Rows from block 3 of the denoiser of a small text-conditioned image flow-matching model, named by matrix and row number. Rows with one number belong to one neuron. Each number is 128 + 32 x the weight over its row's rms, rounded and kept within 0 to 255. All counts start at 0. Numbers have three digits each.
After each neuron's rows are labels from the 100 images, of 14976 (inputs lightly noised), where the neuron reaches its highest value: "strongest on" is what is common among them. Only what is clearly more common there than usual is listed. The data: photos of plants and fungi (iNaturalist). In brackets: how many of the 100, against the usual share in percent.
# fc1: MLP up (model.blocks.3.mlp.fc1.weight, 768x192), inputs 0-191
# fc2: MLP down (model.blocks.3.mlp.fc2.weight, 192x768, transposed), outputs 0-191

fc1.765:144072121110115143140180196105168071134183082104156114185117102111129108123142184156162161129144165085128136095138153124105086161076141082144122091110117169171152113155174060137064147199093132132143099126131132099097075084091138100070121096150080135171119111115118129129151089081087126173134123100110135080165117146070114128166163106143104149050169079076173186138179113150095122115181118138129150124146171127130086143140115137202176115129144128187119078153103147132139117106092120152079156084142085155196214130150125159111099113144151137110092123107093139064146152144150132129
fc2.765:111082123145113126144123103143121120117119121122075147091070109114108150166148162123161135139157123163101118122129173136136166132134098114135107128107099157135130163072147088157220111151124099047143187118145093135184137158177097106152168078141155174130100129131100104148116096053106145104057134044089109139120196137136116125150135076168115095038094117126122140173163124104163087114187133139110171154144142142126094130100107187156195146128075135204086191125096124176106086074148108149095168120168147120131176136126193173141108120127042134159108135117104123146152140143093101092
strongest on: order Asterales (34 vs 11.2); family: Asteraceae (34 vs 10.9)

fc1.630:128111137158134132143144167111119152121130093151154150188187100116123090151148130117100098156140132086129140175151115150121116195178157122156154120127213106119156159151163046145101125101089133158099128173078108122126110096138087130084073123088113124126033118110104146103109149095144213175118177118119122137102175099145106046180102092113144068102147120097134131132138119187109186104113129179096119092090171152044144118197131134185139125155108177112087108146127128115097099107101092136104222119038125123116134134128156081106127080132170076143153122144116096136132137094109116147
fc2.630:124155111140120095123182064126154126129160110122057128141202128117104096117121140108148167113108130081153149141168135124132125145227103137096135185116128138121176111144132195136119140178121165098103206127119113122085131102119136034130126113179097128110116142122217125111119147120146117129105153142112150137177155122142142179121134083134107158173118072112087140180167175128123114124149122144089068122166114153066188094199115222115089128210153118123130128131117150129081166156159105172114164115123139120176090111146035119154110101098162109155170130134126117157043121131131142122
strongest on: order Ranunculales (25 vs 4)

fc1.655:080191129158143141141128115094132163068094128157173134045184160163151161110126122151084114137122132130123088165117124159126124160144156088107132136129142100105108142108123120127158112120097083109113173183108094075032146120073137126179108171056127083148095138103147051141141123088102188086119149152138141131123142140169103124118159080094109128149124189161104137118124135147169138184101112117174165094101107134107163118141161164121105154121101159166074123106116139132146143063039099181137186147132148141118083091131061099135171114084106139106146070133117139176103163051057108092
fc2.655:159107124112142141148139151140151153211160164171125139176134141125166133073155132131088136114040141112129123117161142140146112106079155126148125146088107161118121083128106133119058124103142149164124089097204142142170126142132092154112105112154096171128105132131081180072112116159087165083108146212138084127073135125194139100149151093145144143195132177125128148219122078113068096116093076148165161112114096109089153151101100152134159107117119155166143138169082137136182071111024137172105119153136173141109133197132178113123173150097168115166118085141126087093117117127146104174
strongest on: order Lamiales (26 vs 7.4)

fc1.607:145109130120118139090130153101089098095088141105182093102117156125128097161127172122181149156131109158103112133080185178171153119100069110137179129100156166154099098138137074086127180121166120134110115173111097091142153153149109161105116186141045152174126164109128072144185077107080151188085139133091111158166124119184081111105106137114146127135160162159147098146083151086099081102133077112094157148117173233173091131160117135089147108104148142086100121082132167100117134070078145183142198122129148094103152120147176103107140098113145096097156167145091157102119094061171098146
fc2.607:157117124128130139129172215092184140107117088145159119140155104098164131129108151167145123113179128099130110101173137158131151104160134140187169190132112184138119122066107174135105087100142187144114082157202126108085132107116086149144073134119218177101154147125136174162135149102113161120117083138074108095081130151153131147096129127108126139098097163119068137069144110106110137160124056119048123096076155088153180124162087145149043120144175136154130164092116169102061149109091073119083075096129153129141123161097096147138056153120169106089169156114106120115112154108114150145
strongest on: order Asterales (27 vs 11.2)

fc1.743:149094179111137140109088159152118098142143136108102155112099097143088113147075196122152121115095204131132150113153193167088164206071085160098090152181099121115104143120145085120160165148094130180134084085160173110168108172087173129096087164107107114098111086163136167113109145099129133096093116077155144096143079117144064126155166075071107179154133089084133133096150099146171137109199105134135103169145178132126105100123177109142137104140106149162127102173157114182100093162110084114074141112153165127132143146148095179140073087146161131146159144115035054106125138157144106112
fc2.743:117064134163215128169169101047109132111127167142136151090108093124120097179101009096120069209113140171102120145143106130114092138099118111134141177107102127092104109171179177098176145139157125115168091114135129140149108141156100125123143143127102142104140109141186109153157143098121111120096164115112121179066107106085148154110120149114115136163166146133128081174088109139079136092110066151138091124146111157118107103136070170152168109135082126185083135165133139156162179129138083156104177107228111146123058123153068131149090100091068105089140130146103114146101105143105116097
strongest on: order Asterales (27 vs 11.2); family: Asteraceae (27 vs 10.9)

fc1.203:145136104113106125098150161139131112148112092135179089180122080104108120144122153140109158150142102063124148191105241115126118210130167067106131071115158135120138107153139118145145135140114146111088103153140191102132138124090126103120093060135159149125144176132170114132099093158149162115085077124147108123112175155117116137182090121145171034133149099100084135132106081178147172111062114196112113185203081193109124093116091175154159135117066151122121120140129174105149114123143094131124137096092200138145146118109146140139147053127107075144141120131133164123168166119080100186
fc2.203:155136135133128142097125042100145138145195141128190140064106132152150141138144188128125130097108133139141130104149101134196111151103115156063140080108138114123182123198041175108203113177108077111102178125101147152125134094149154110109149130175145124116135098107141112132094127169155161133121104198128139135176110157154149111126153092186058132143133107112168165076188128130141151141136166141133123045093099151128074161118185136166133117130085145122055143149114181116166131090165141116067152152158125099037095124105149121116129150142228132113127146121113128153122130130074121171
strongest on: order Asterales (28 vs 11.2); family: Asteraceae (28 vs 10.9)

fc1.358:122102105122085108184124168162128128125122145147136134110137103159082143112104148138101123067122126093082138103118215134128149120153188146177084113104114083164100133130115081137148121161144150107098109148109085115127085102071111162084157167109156136119145105168058147096164131155095123185104118122080167164141157074128123150118159117141144186028175150068151120127097152135173161081197098073154132110086204135159107140071150115122116097126160164050141096114126107120088096079148187099131178152164126153099188147123115149097066095204147131123107172153114075118139131151149152132
fc2.358:095074151103076145122214116142107157176143103159135110149129122178075174168135138125170095054145132168136117084142103131142110126181102121170136174170101083099132156096168186121108119139104163191113109169157121111120088182207123166132122125132123092092107122139201098098130120124119114089053114113077114219129141127138161149141115190113118129076116083128053128105156103128118094125124148124114132179097100137102122081152063088125153144125178104134085109127151186108150157136128061099130089114170138114122115062109195183142118139144087142174109170136102146112087123156129091098
strongest on: order: Asterales (27 vs 11.2); order Ranunculales (25 vs 4)

fc1.604:129109141082128112114133179143122115151143126144145129116139085139114074119116202108135149091151152114104141148145129162093133175100154111168109130116163120175115142168166048109099141180047165156114086149158082134139066137075108101120112114125117156124065121120133066137095141150083158157149191122133132155157119138095078129177139141047128170070140178063178153116150097182153149105192179117124108121106155159158101125127117098135181113100126168104080130167144113161126112137149186123077173101126060171118114105105173092161100100158110135163143120082033096070172131120092120160
fc2.604:105099147092198127115097128180065117048128168110145144140077152142111114124151153121124193162161099157118144135161139108133179120098142146090105015163113137131127197169126065137143090114103082061139135112105140107145150114134053146113106126093111134109127112096052122146142116121171141128081139053134131141136107148106109118130113091111111130111123119129114128106080143104159139121150101123104138137065136162144176101071136073118195154110118127133084168127064103129056103145131148088132124128089181133106189182155119170150139131072081175109090188176138167163170112109071135104
strongest on: order Ranunculales (29 vs 4)

fc1.65:144142140120139112104143124104098079161143132099147104132189077127073119111128146115124073148124156092095138150109185147151145145163164085176151138125191113111162123176160104157088154111108140116136161130150154087163093087142040118151131113084143159139105085112110127075103095099163125143105179095183188127069122131108118094109142159120148113078126093115160106170170107154181113172114080157189109104112159238145152142160174154162161115189117154130128147143122156107074093073165098148090141078127088137155185167110174114119176091174098091111174154121111148159157180155173108178
fc2.65:086080102168170141120144085091169158181151142082131156079136141117109135084109163108149173100113159128100104143135160137076140100132115147140130123077156120134128123079170185122123085103140169059119109181145149121145135198113197113104126145136149178175138159124125099142133109131111159110116146173119173142095173127160120076139098161127167142221096189120039152080177113088128152126139081150069117163076122160068093079117159056167070134116156115119071128150062086127084149104143066176098172117119172119085103138111142071161137144141108104111156132121118127135132169146132110120
strongest on: text has "common" (27 vs 6.4)

fc1.627:136146131121122123162134100126083144084136101102125154105136149164128168121158087129106127114241106097171102085140060142156094137127093157095108143113120156091125146086104136141096142123122091108077142180132090098116117178067142148145106103118088181141128215140179109153151102214105172081187167129133163152087081139148152145128148076124116071142176163092100142167095119113046106120081154146128095144100133116161119128183116130143127147111091153113114204108157103117068144126120060110093163169190129106091121128109101102072136157107212144106177088155115146113135124136125119077
fc2.627:141179158101142144095122142120133143211193117157150141136094110126161119127103137109141128132172108167167138167130146118166141163136160095086125202146160158118123165122113093100094118187120128140136128100114142133094140147092197158129151113092138165098115139125160112135118132073166106022147123115184089111160126135113130175123136120143198144177127127143150136064210110122156102108183073129164151123086153120111160114146159144107088116163127134140119133114141148156134169119146114142112110140095148119121147144150156107101114136094255124150080100153134123227180109124149160141
strongest on: order Asparagales (26 vs 4.5); family: Asparagaceae (25 vs 2.6)

fc1.335:191138120111118097095139160162068177083170146125109131121118127119131140236161178129196086105165160113139164138157124108147124146162134112105123063157121103104094147132090109079107091085134115149094106091154086061088079086089089108089096101096088055145092128146123187074106137188142152070130156088141190139170177158098114134128105096098148071129167094104130095155171160115165141111177152162159092129171139124085200131121173158175130136115137122142119098118106119152165060099162134145124127154115141179166164163122126131144168135151080137121093131126074083158120126079133098135
fc2.335:131104094169157123117135136198131097154130121094095144099037144132106138175150143136117172182093134068130124130079128091165140128111125079077151175106118163110131157128085098107217108122113096069133147125134100097124116078176110131113143114096113115112151126135126112158120159164073185124139089124152140103151183117099171130106168146069189093092110186093170102197139141136150138146148119133115093105051132098099120138073095065140123109112094147187119173129080076153197103140145127159131093128158108148094084158130149107114099113110136196177087152156131150170191049136094109104
strongest on: order Lamiales (29 vs 7.4)

fc1.721:126144159106088151131100155214104126098115087174137107109145103114121124105149105144191125145129134133165147176106081121131060177153142065128123096175150141155132136179124124162130119150075146157141168170158111077121146118148030116109091120081187118118107128152157154122110105080095184111161167113121124141094078142069109147184152089039137101136141126112132119131178114122163155180117184168174061144200110080072108128133138109149128122158122131149124098147115111162112199085132139088101157055135146115108102058156111160098132133157088119126137123112068100158112149096052150131
fc2.721:162133124166131148110085109172131149121093143102142151086138168134104102139139073141118131149091114084136154100135112135111154115191130092111112081160157074117153158151118049127152160173112127133123123158101135143121165107127168177155131073047090152130099116109075136110147124143101127098171122124112068116085134103089124112107144077156098101148162128155203130117137166105177125116017161113137045162227118114165123102049103134106118130134112149089088092133126071127166109141056129118126065149114094154158173105119202126152085098137177158127139153095135093132170112102174098163
strongest on: order Asterales (31 vs 11.2); family: Asteraceae (31 vs 10.9)

fc1.408:163046109126087119106084194174128148120168116136098137150123085116074121135097164122155146123141125110084137101102171166091130134115150106123124099140141129140211100134147042096094107149063118146096127144150142091103054102074073118141092156114136133163100143106146080109118113107125091165137124142181099119110062113104115108151127149129133134042112094064114126173174114128103147084138110116112096159177176158093075134134127126136151129123077204096192113138083096119085146097137080090071200083148154186188160134096091122094107092135160136140104116115126100075162164100133132163
fc2.408:125075092115128131129114078159150110137167107102142149107144135103126099159130137156099107164156115100162100117113173141135151116119119094065100098130166166099115151139118162089168129133142081128101152132048100160176125157162162048149134141169127126154150088152115107042159089146107150071073144087192062139044127145130122124153103123119159110112170083113094140172152126132123138166185082118169085158032115131117072119092116118123197113079080160177050136159072113121122122089114140135060171110167172131079138135135193147122168182127091121118125120129101119155139155103109111109
strongest on: family: Asteraceae (30 vs 10.9); order Ranunculales (28 vs 4)

fc1.232:117111123116116137129125142136159114131094097113111146128125077159068113143130145117169143101159143079108097125116173172093135147121100109123141044208159137134117144110133014099120144176086176110100144180151122101113112125163062056132079152165130120143103111102119135150140142097114124165076125104124123161096116120138128131124157063128154116079160132075073102193161124137147094123183183106144103104089140150131101120129122142113164156180169121134061128129108095157123175083093095179137149087157121099204178110134085095128095092146143137159163085094109137109166166077057052071
fc2.232:099037120103124138110122113208045150198122122133145100077121129102155145149105165166111144098198127139109105135154175107099148093120150147114153033120099161128062138099094174156154093145116107107148139102100119148142143117126150086150151094049137157152129141113115111157141144065137159073161148180133090116112142104109101169126105143148139114126110111104164136160141152142164116134190122123113042153106152084117078130042114078114180125083116132101092113143104126110096136120059136110130065134186101100141131105143218090110133143106047105081150132137132118152157132164141159121
strongest on: order Fabales (25 vs 6); family: Fabaceae (25 vs 6)

fc1.245:146107158074128175099210188159127100109177113125136163120136172176108136173112155145094161068103112093104133110108188167127134154110120123158117118160153125138078145085126111119119150159066079134127128140145120144160068121109128117159110123087134080151131113114027159109169073076067162114124083121122117092124167072082096136123179108052121152123128126081179171117160123102169168154143111106146132179110197108101151090168142122101132108143174106116136107129112143180135041083082156162081179068155149153177146157138099139170104120103139152116094134114061119139102113138121169157
fc2.245:077099102190191135140204112095120126103081152159094111137129129117155127169149063077155029062104133202135134143141128134157114140062156163137120149153146110125203128161121167152125106199113097072148119139159150120086124124165154151142131117161119140144093150139225144149149108073123176143150151140156120119113143112133113161130119137096162129148123162102056109138099117125076093112069052114145193058118137158145197141199120134144133122079118152152154125150159125129110180107121128098141149116163122140120086103128055125103174112110086116094086095102119119118126073148140088123
strongest on: order Asterales (27 vs 11.2)