A small text-conditioned image flow-matching model, trained from scratch: text encoder norm layernorm, norm layernorm.
Rows from block 5 of the denoiser, named by matrix and row number. Each number is 500 + 25 x the weight over its row's rms, rounded and kept within 0 to 999. All counts start at 0. Numbers have three digits each. After the name is the row's rms in percent of the matrix's.
# ada: adaLN modulation (shift, scale and gate of each sublayer stacked) (model.blocks.5.ada.weight, 1728x128), inputs 86-127
ada.1175 072:536469527543499472498508460463475501465478490471481470518495516487505525493460507517515484503519528485487508500518499484467521
ada.1176 042:484529519538485537510514531503546533508497486494491496490504472511495486525536439476482456496477500474530486513488467469542510
ada.1177 077:487485475438505480494494490545512490527520513526535524510516501505521490498506516470500507500462471496520503478510513509515477
ada.1178 025:544519481473480499475492507496479504513479565513494483484515487512520497517489513542477533491492529520514509558438515503484513
ada.1179 055:520495540576463513519520480501497464476470457506503471490496485507478503526496494498496465515500482468507493522461464455479534
ada.1180 039:514475499477506449465492460505467442482499508482509477522481529492504519501472530519512528510500515523486519481527524540470490
ada.1181 046:473480519547531543507496489508527469476528477485505494513459502460518515472503443499515468508479486502475503469484506492522491
ada.1182 045:520483503522490461502518470489483462465497480456509457508501513488489519484477514491511495524507467478525510495516492491484522
ada.1183 060:543543505510471490487525535464488440464491518485479437493498499532473511504507517545485511481533500492525501546517467499475505
ada.1184 044:508494462422495511489479497526482489537516535550513516498508517508522485524499532501489539490498544538457509500522520513487472
ada.1185 070:508526533534469496512526508493486521520456487512508507472517476524470489545497494505471508520500498484511481546474469471496549
ada.1186 058:518475502550518525508500481460509506471516475462462482519471503478500523463493494505514471471527509496489515465527485480494470
ada.1187 018:506506494499485476474510507480502489506535534489467494511495528494504511485521506517518481476469480512568502472497540536502468
ada.1188 059:549508476482484461468499485488454442500475524504495468491501510524486520519473548541501533496523530516495511521526494507459505
ada.1189 047:556511492502495491477486505448470514451506522479454469514452515486499516504477520522515506451520540525462528518487513481461484
ada.1190 077:452504508526500525525512509560526481518490474525541509480519483506486480507517461473486473546477449475516482496482485464527515
ada.1191 036:519517497499499525484499518480502546492504530512474499504544506528526504528505513518471517448503536523482506512505500515494459
ada.1192 051:523534493492456465483521508521476426499483507531509459488523511539457504542506553514483513493513483502506502543514472506472504
ada.1193 040:502526484474464515501473532469516529518514524503490528492462496522500501511509510520496509456509524514519515515459513537505450
ada.1194 061:462476493478516495502500491559528475526514493522537534491527492493517489502520480465498499521451450503495503472492510473535481
ada.1195 053:480466476506529494495465478492493479493529516483485493516469507457551522458484501514546522486525499513470527466493535483497471
ada.1196 050:534522519537460488478510522451505449444493503472486450485485490511489524502508509552500496478512479499510510529503483471489508
ada.1197 050:473511531502480458514501505510495537526477503511525552488519490502497491519499492503512510527478496494511496510498513493510544
ada.1198 096:474449497506520492515491449556494468500504478513528501509492509477515508486486498482528487537482470493488505464497508481498501
ada.1199 028:504503508546452527514498510464502538556466472524519529468511475533520493522509533470480494480493440466491494490466489489523515
ada.1200 047:503522501464515532494477543504517548515526532503481531510519506523524486496521482488488510475499491509512504504469505529519471
ada.1201 066:498512537543474514527534497513502500526458469493505504483516474507472486526509482492478495539508476469517476538483470487512555
ada.1202 069:499541530515457519516536528529520493494472485541509505484523489548473482543533494492458483515485488479522477534481452494510513
ada.1203 062:503541485458495516492494551486518528516499524520497520491524485534494475504530505505477521472507518501512486527490494519510489
ada.1204 035:516477480442540462470504478565499454500500513506530481507534514484515493493492507506491530521519504507489502470547509508492494
ada.1205 059:524535492477489463480536515526490440467479520528523444496537515535470494535513520517459513514524502501492484535557455503482511
ada.1206 077:464463476461521502511480475540509486542529504517519528505492503485527500482515516486519500500493458510488511466515527514523468
ada.1207 044:502478484504500532515496486480502584505537522427460508519454506468531513472500490480507480487490493508516500473498515530522467
ada.1208 047:542536529530479512486513523454482513492490515470456471491519487522477498517509505543468508493529512513515488559490478514487521
ada.1209 057:534500515509492471494504490455471478476483498467457473507480514503480528513487529557520536495552528507489515522513501527469542
ada.1210 080:539490499501499462475488479452466480477491515465471476514473510486505529491468532541523534488520520522494520504514516512467514
ada.1211 091:520472488494524460470488471496480482461514518496495481524477533484521529477477517521520504492514523525481523465544516508472480
ada.1212 076:527458499493528447470490458509482465482508504481494483522495509472516517478462506507525511512512518517486526470516525502476502
ada.1213 030:486540473477498528488522540547535472488541488515530504508516514526494500515539455467482458518453490506522487518513464532532474
ada.1214 074:528507485475512480471492508446493486465530532453477470523481518491516521470490519523514523458517514518507520493521512541488469
ada.1215 037:489493479457516482519461495552484502554505502546548532490532501495486481524484534482504520527501500494490486483514518535502532
ada.1216 063:506485462427529472468485492515491495504528537511514501524508525496527505496493536493519533474501509535472521466534535543492469
ada.1217 052:492541530538479519510505537460494537487471476514497499483506493513473485514505479513485504503515510488498483537482488496501544
ada.1218 070:524453489520508470503472445511456485506507505495478493513487510464526520481472538491544486508538516507478516484497521491467504
ada.1219 055:520530519511485476491527507519482516506446508519520503480542487543478487550495498491468499527468498486525482545518458484488543
ada.1220 036:515507500486493482478476509486497575534492516508494542483536471516540497497502510519503526474520490494523508529472516505507504
ada.1221 064:521480478492536467475487486496490447465512504479511469514463518477506523470469501533514519512521510520492518474532521507479499
ada.1222 054:520490476491522477488469498459482527487529516464465504515475512464516524462479512531531534478536514526485529490498535513489491
ada.1223 060:544510518544482479489514495481472480471467481475492452493491500502482510515477488527488494525513513495507502531495485467473530
ada.1224 064:517505465460519470476474500477459486494512531488485477517484525485490516489477558540514556486524536533480515492519532543469494
ada.1225 096:501480495477521463489512476568485446490492487535540484519507519504491499509490511470505490539484491502492500484530492490480513
ada.1226 097:517467475473513472488468471495482482472520515486484507525475532483522526475478531526534516488524525521483531465516528532472474
ada.1227 065:477470490476536467484480473521495491506511495492537504516493523465516515467480488492521515523470477505500512460537535507500494
ada.1228 050:509468465470553475485468476534483500497505514498507512517482525467517512482475506518531514517493529535453525470514532507480495
ada.1229 075:543514521526505475483509505460481504450489502464477459507487504495492518495473490531504511497519512509503506521518498488474521
ada.1230 070:526494499514512500487482491434485536467511509453459478521474511482513527475470509528522520470527531512485520487505517528479494
ada.1231 049:538511508500478450473500502440477504459494512459485483502489507502505528510477516522507524476499498507518523511513522511465508
ada.1232 069:481459484500545490509467471508495513494534492497504519528481522460529515458481491480535497509497502507484513434512541502493482
ada.1233 048:451492501536518521533484499502521552487525489485483548499473493466514497468520460483538486501482465494493509464461524478527491
ada.1234 084:565506506507484458458496498457480497464501518475475472513484514503511525509471517545504518480525548532488522509512506514461505
ada.1235 038:505469511508528486492458484468502567495527514469485535520485519455558511470458465499534517488479512518502540466483554497494488
ada.1236 037:516498483493536460486475501456478551492501521490481515527490514483503517474473531517533541473530530520480521490504539522474510
ada.1237 098:514461485499534467485486466504479452484513500486506469514479512465517521466472511505532509510501488512484521476529520475482501
ada.1238 047:534509517513486503487499515443482580533500523481458525494533489500513496508489501534493516471523515505497500522489511494489504
ada.1239 071:550491515531499478480521475473466465457483500460474451510492519494478530515474525539504517502533534516483511507523488498462525
ada.1240 059:513507505501502464486537491552483445503472490515539460490533499515469487524495498484476495546484484486521482518513473471485538
ada.1241 092:505475482491526503493466487460485560508531512472471530524479517467531520467482505508532522467526526529480526464508544526492473
ada.1242 062:496460475496549469488492471534499435474510503500511471514488525477498515474488499504523494522504514512485507462532509504477489
ada.1243 084:532551517525470495489531534462488494464483510487476459492503494527453498524505505528479513492520523507508489540513471497484523
ada.1244 068:546489520541491459479501483443470488466477505472471466505483515489504523502474527533516513488531529510485516513518505482464525
ada.1245 064:509542514522468524522507532437504571496486490471472511491486492514475496509496498504492498471509505484520495528492492510501510
ada.1246 110:472488513524488514524525491558516487514476472521534515488521482508481480514519477464485466545468467475519478503486475470515518
ada.1247 041:459490472460522506519510490588495461517509498537543512495483498491471475503508504468496495556491497503469479482501492502507503
ada.1248 064:512532500501498519488484544461531556494517517477477535506505491509528500494513481510499511458496537518511514507468517516505474
ada.1249 037:534505520524458465516521475483465552523465514494492557502498495526492509539465515497495506528475517502523492501455493509479529
ada.1250 031:518513536491479484502520511484500548509481521478496462485561479503499495526505499518466543500533477497526500530536487485499549
ada.1251 073:525550486473487514497505540478492501501500522512473487493511503544473492529514526525475516467538538502491487540516472530491492
ada.1252 069:503527510533494501521529518539504466491470494502518483483497478513449482513510473491477482554511503478528475523487457483506555
ada.1253 101:525490466475518494476477492481478482486522534494474481522480524488517518487482533533517526465530534529460529483523521516475463
ada.1254 046:508508481475496509488468508486504525504539538495465524526503511494536511485492513474528491464504558513488521484469514524494464
ada.1255 068:486541514523475545520514546475525551523504491504495521472524474521477478521528485498466488477491485491514487525477479483528503
ada.1256 043:518492510473493425487502489519473459521490517539522513507506491515504507514481553486515516499505505497483509508505507494476524
ada.1257 062:519494518551487521499506486439479544473494496453453486507463500485498523495485512521519498469518509519474520507476507483489500
ada.1258 066:515490478473509465475486491458481482472530520475476470525477527481518525478491527520526522465519523534485531479540524533481469
ada.1259 089:454463479463533500506469487536518485527544503505515523519497501473535501457512499465537499498492468497497514453499536525520460
ada.1260 051:463496501497523540507499509551537521524526489505514527493497494491516483496525464462504466503453466493498494471494506472530472
ada.1261 034:486512518535498551530511532466540535457538481461476474491505496486505494483531465514488489471521478485509496512483498498532491
ada.1262 073:521536503461488540485510545456538514512520529469479484490514480519497501497532500520473512459515496500525497530506494530526480
ada.1263 065:539539490497498463464509521448484463440489521481489446504494523504478517510484516533489522467516540524486513524521492514471503
ada.1264 047:528541472497477491496525519519479410477489506496499441471508496530440493526511519536469521527529499499517485530529447501488516
ada.1265 049:490484455445520464480465493517492498527527527524520530505497520480539496478486501509506520495475518529496512470512545517500468
ada.1266 030:522507522481500485480546497465494476477479513452480462525512493521473508506492506504479547486514498513511514534516489543493506
ada.1267 077:462512510490487534532513520547524508533497489531527525485521484524492473516530476465477476524472468476517476509474480495528501
ada.1268 056:465467469453542512499487485542511509529532510505530506513498499469522488463498511476510526511486471507492511460521529508517472
ada.1269 061:512562511483463489493524549478497490489483496511498483487514493544468488528517523524470528492520510496503488547512480532495525
ada.1270 037:496477524554480536516515484519518540520489478495507534475485479482501486511509461494504450544474480495499485493476491440528534
ada.1271 040:525530512494450520490505527433511525516497503516474507472516514521494484516514503520472486447498522502523495535502488512509476
ada.1272 091:546546509511483501487510529460473523490486515493469482496493504523476509525487531529490517477532552514485499546488489504472517
ada.1273 061:464484511549511547534499499517533531508518465487498525496492490482505492476516450479511462525493471481507491477470499483529499
ada.1274 030:500486528513499528486517501482555577487494473458523514496557487495541500482496429497452488490481468493539509505470500512527472
ada.1275 083:464495482449510515516489502554508524549512503547529548497519493508513474509518501466493497516466482492499487485490509500526493
ada.1276 069:533504492477494474472470511458496496484534539489474501512464517503541514482500526512531509450511518521505517507514524519488478
ada.1277 086:476512512496496524516518513550521512533482490543534530480533483525489473530525483468469483526467485482507475515482476481523511
ada.1278 049:534526542556479522505516519458508537484474472483478480485530484518488503531495469529475490492507509481511496541463482491492533
ada.1279 045:484517505486483512501514509532505517536480496553543511467560475523482464539512507483469497520477472477515467520529478486517537
ada.1280 045:482531499528486545528504530477527494490527502449483493493487488500477499486522460508499470498485512494526487504500487519520482
ada.1281 051:460493487493521533519490511552530476514530486538526520500489488496516483480530476459504480505475458479498488469498499475530470
ada.1282 054:447505502483527524529493528522525543524509499522529541493505493496497468499516465465492500514460479496499482479492518488537500
ada.1283 029:487516482513503555541494522509515543540516462504484512470514465496467466519517466482474459496514484469492480511487482457527508
ada.1284 063:499541503490478515503506548480525549513500510518496529478532484519499476513533500505476511474507510494512480530500494507517503
ada.1285 048:504538501520476534513502529485512557532485491529502549472533491525482478530519499521477499501507537490518482528483487509516514
ada.1286 088:494529530525468526518519524499516549530475486512494532478533476528485478537518478484472486503487495480522478531467474482519521
ada.1287 049:474505519529488561512514511497560480461508470485498470483502488506496499497539449506485476503480453487522493493486476498534486
ada.1288 066:452504514529493534528507525502561517499516472492524525487499481490522486487532444480493468507472449476518495490472498489550495
ada.1289 080:456482513507499533536492493519529541541514470517518555498503495494521486486512470452508459511460471468521488470481510500532485
ada.1290 114:536508472460502486472475507459488499484526538487470479512498513499513515497490533537503534453529527527487521501515519540487477
ada.1291 057:504504540558478520512531495530508497506460465522514504490516488527487492530504472481480458536468484478533491518474457455503524
ada.1292 047:512533491478483533485506527461523529487526535466477492512489501512512509493517485518477513461506514515529507513502498562520461
ada.1293 054:457520508514497556525500535501540502511514467533511512481493489515481473488544484472485469480494485476506468498484473500534470
ada.1294 056:531530496483486501487498523485479561511490524523478531499511519527504496553496537518484524467514556523468505519499504512480499
ada.1295 062:519536523517452521516528520484501518528486500498490490471500476523466475545509501497470488503492494484512481547490465484509526
ada.1296 064:557492508529482469481505477459477441483490497474473448513505515497496524513472522531504512493530525509486521503531491491467514
ada.1297 065:520518488495497525487515517459503459465516525474464431519479526516493521497510528518486511451524519512495504500554487541500461
ada.1298 059:508514513525479541507473521441514592528516506473463533481471484490532503497494474524491494463510502501503507510482513484528485
ada.1299 060:481531503519485551521518533507530491497491493524503494479542482531472477527537476479473481493472503478506470514510460474518490
ada.1300 051:540480500523502507483488480453483483472504505446455452513471513477510529479481486541512510474520521514510521502506512502477487
ada.1301 026:508462486512535513501501454513495537491478462472511491502495507469511491487485492506488484543516516485470474465542498485507533
ada.1302 044:498504472475543498485493506484497462479531527475497447523500531471531521467494491522500541469513498509487528476539518515503457
ada.1303 041:514544499493470526502521532465505491505464501493495487464524476539448484529516508510459507471513494484519475556495456493506513
ada.1304 056:474509495461510518509488528475523574544520503497499557490498483500520482500512493482508507477484475496496500502466530503531501
ada.1305 037:497473548538498499494481482479522601517491486478509562497483497480553517486479453503531473508474513494532515477471537506506515
ada.1306 036:506484504496488540501471506475513574558540502493475543506500501486533500485494476480510479469488513496514513481495522511520459
ada.1307 049:495504459487514515489484517471505471450537525462490452514516522497506528462501513522493519463497490513509507469522511532494441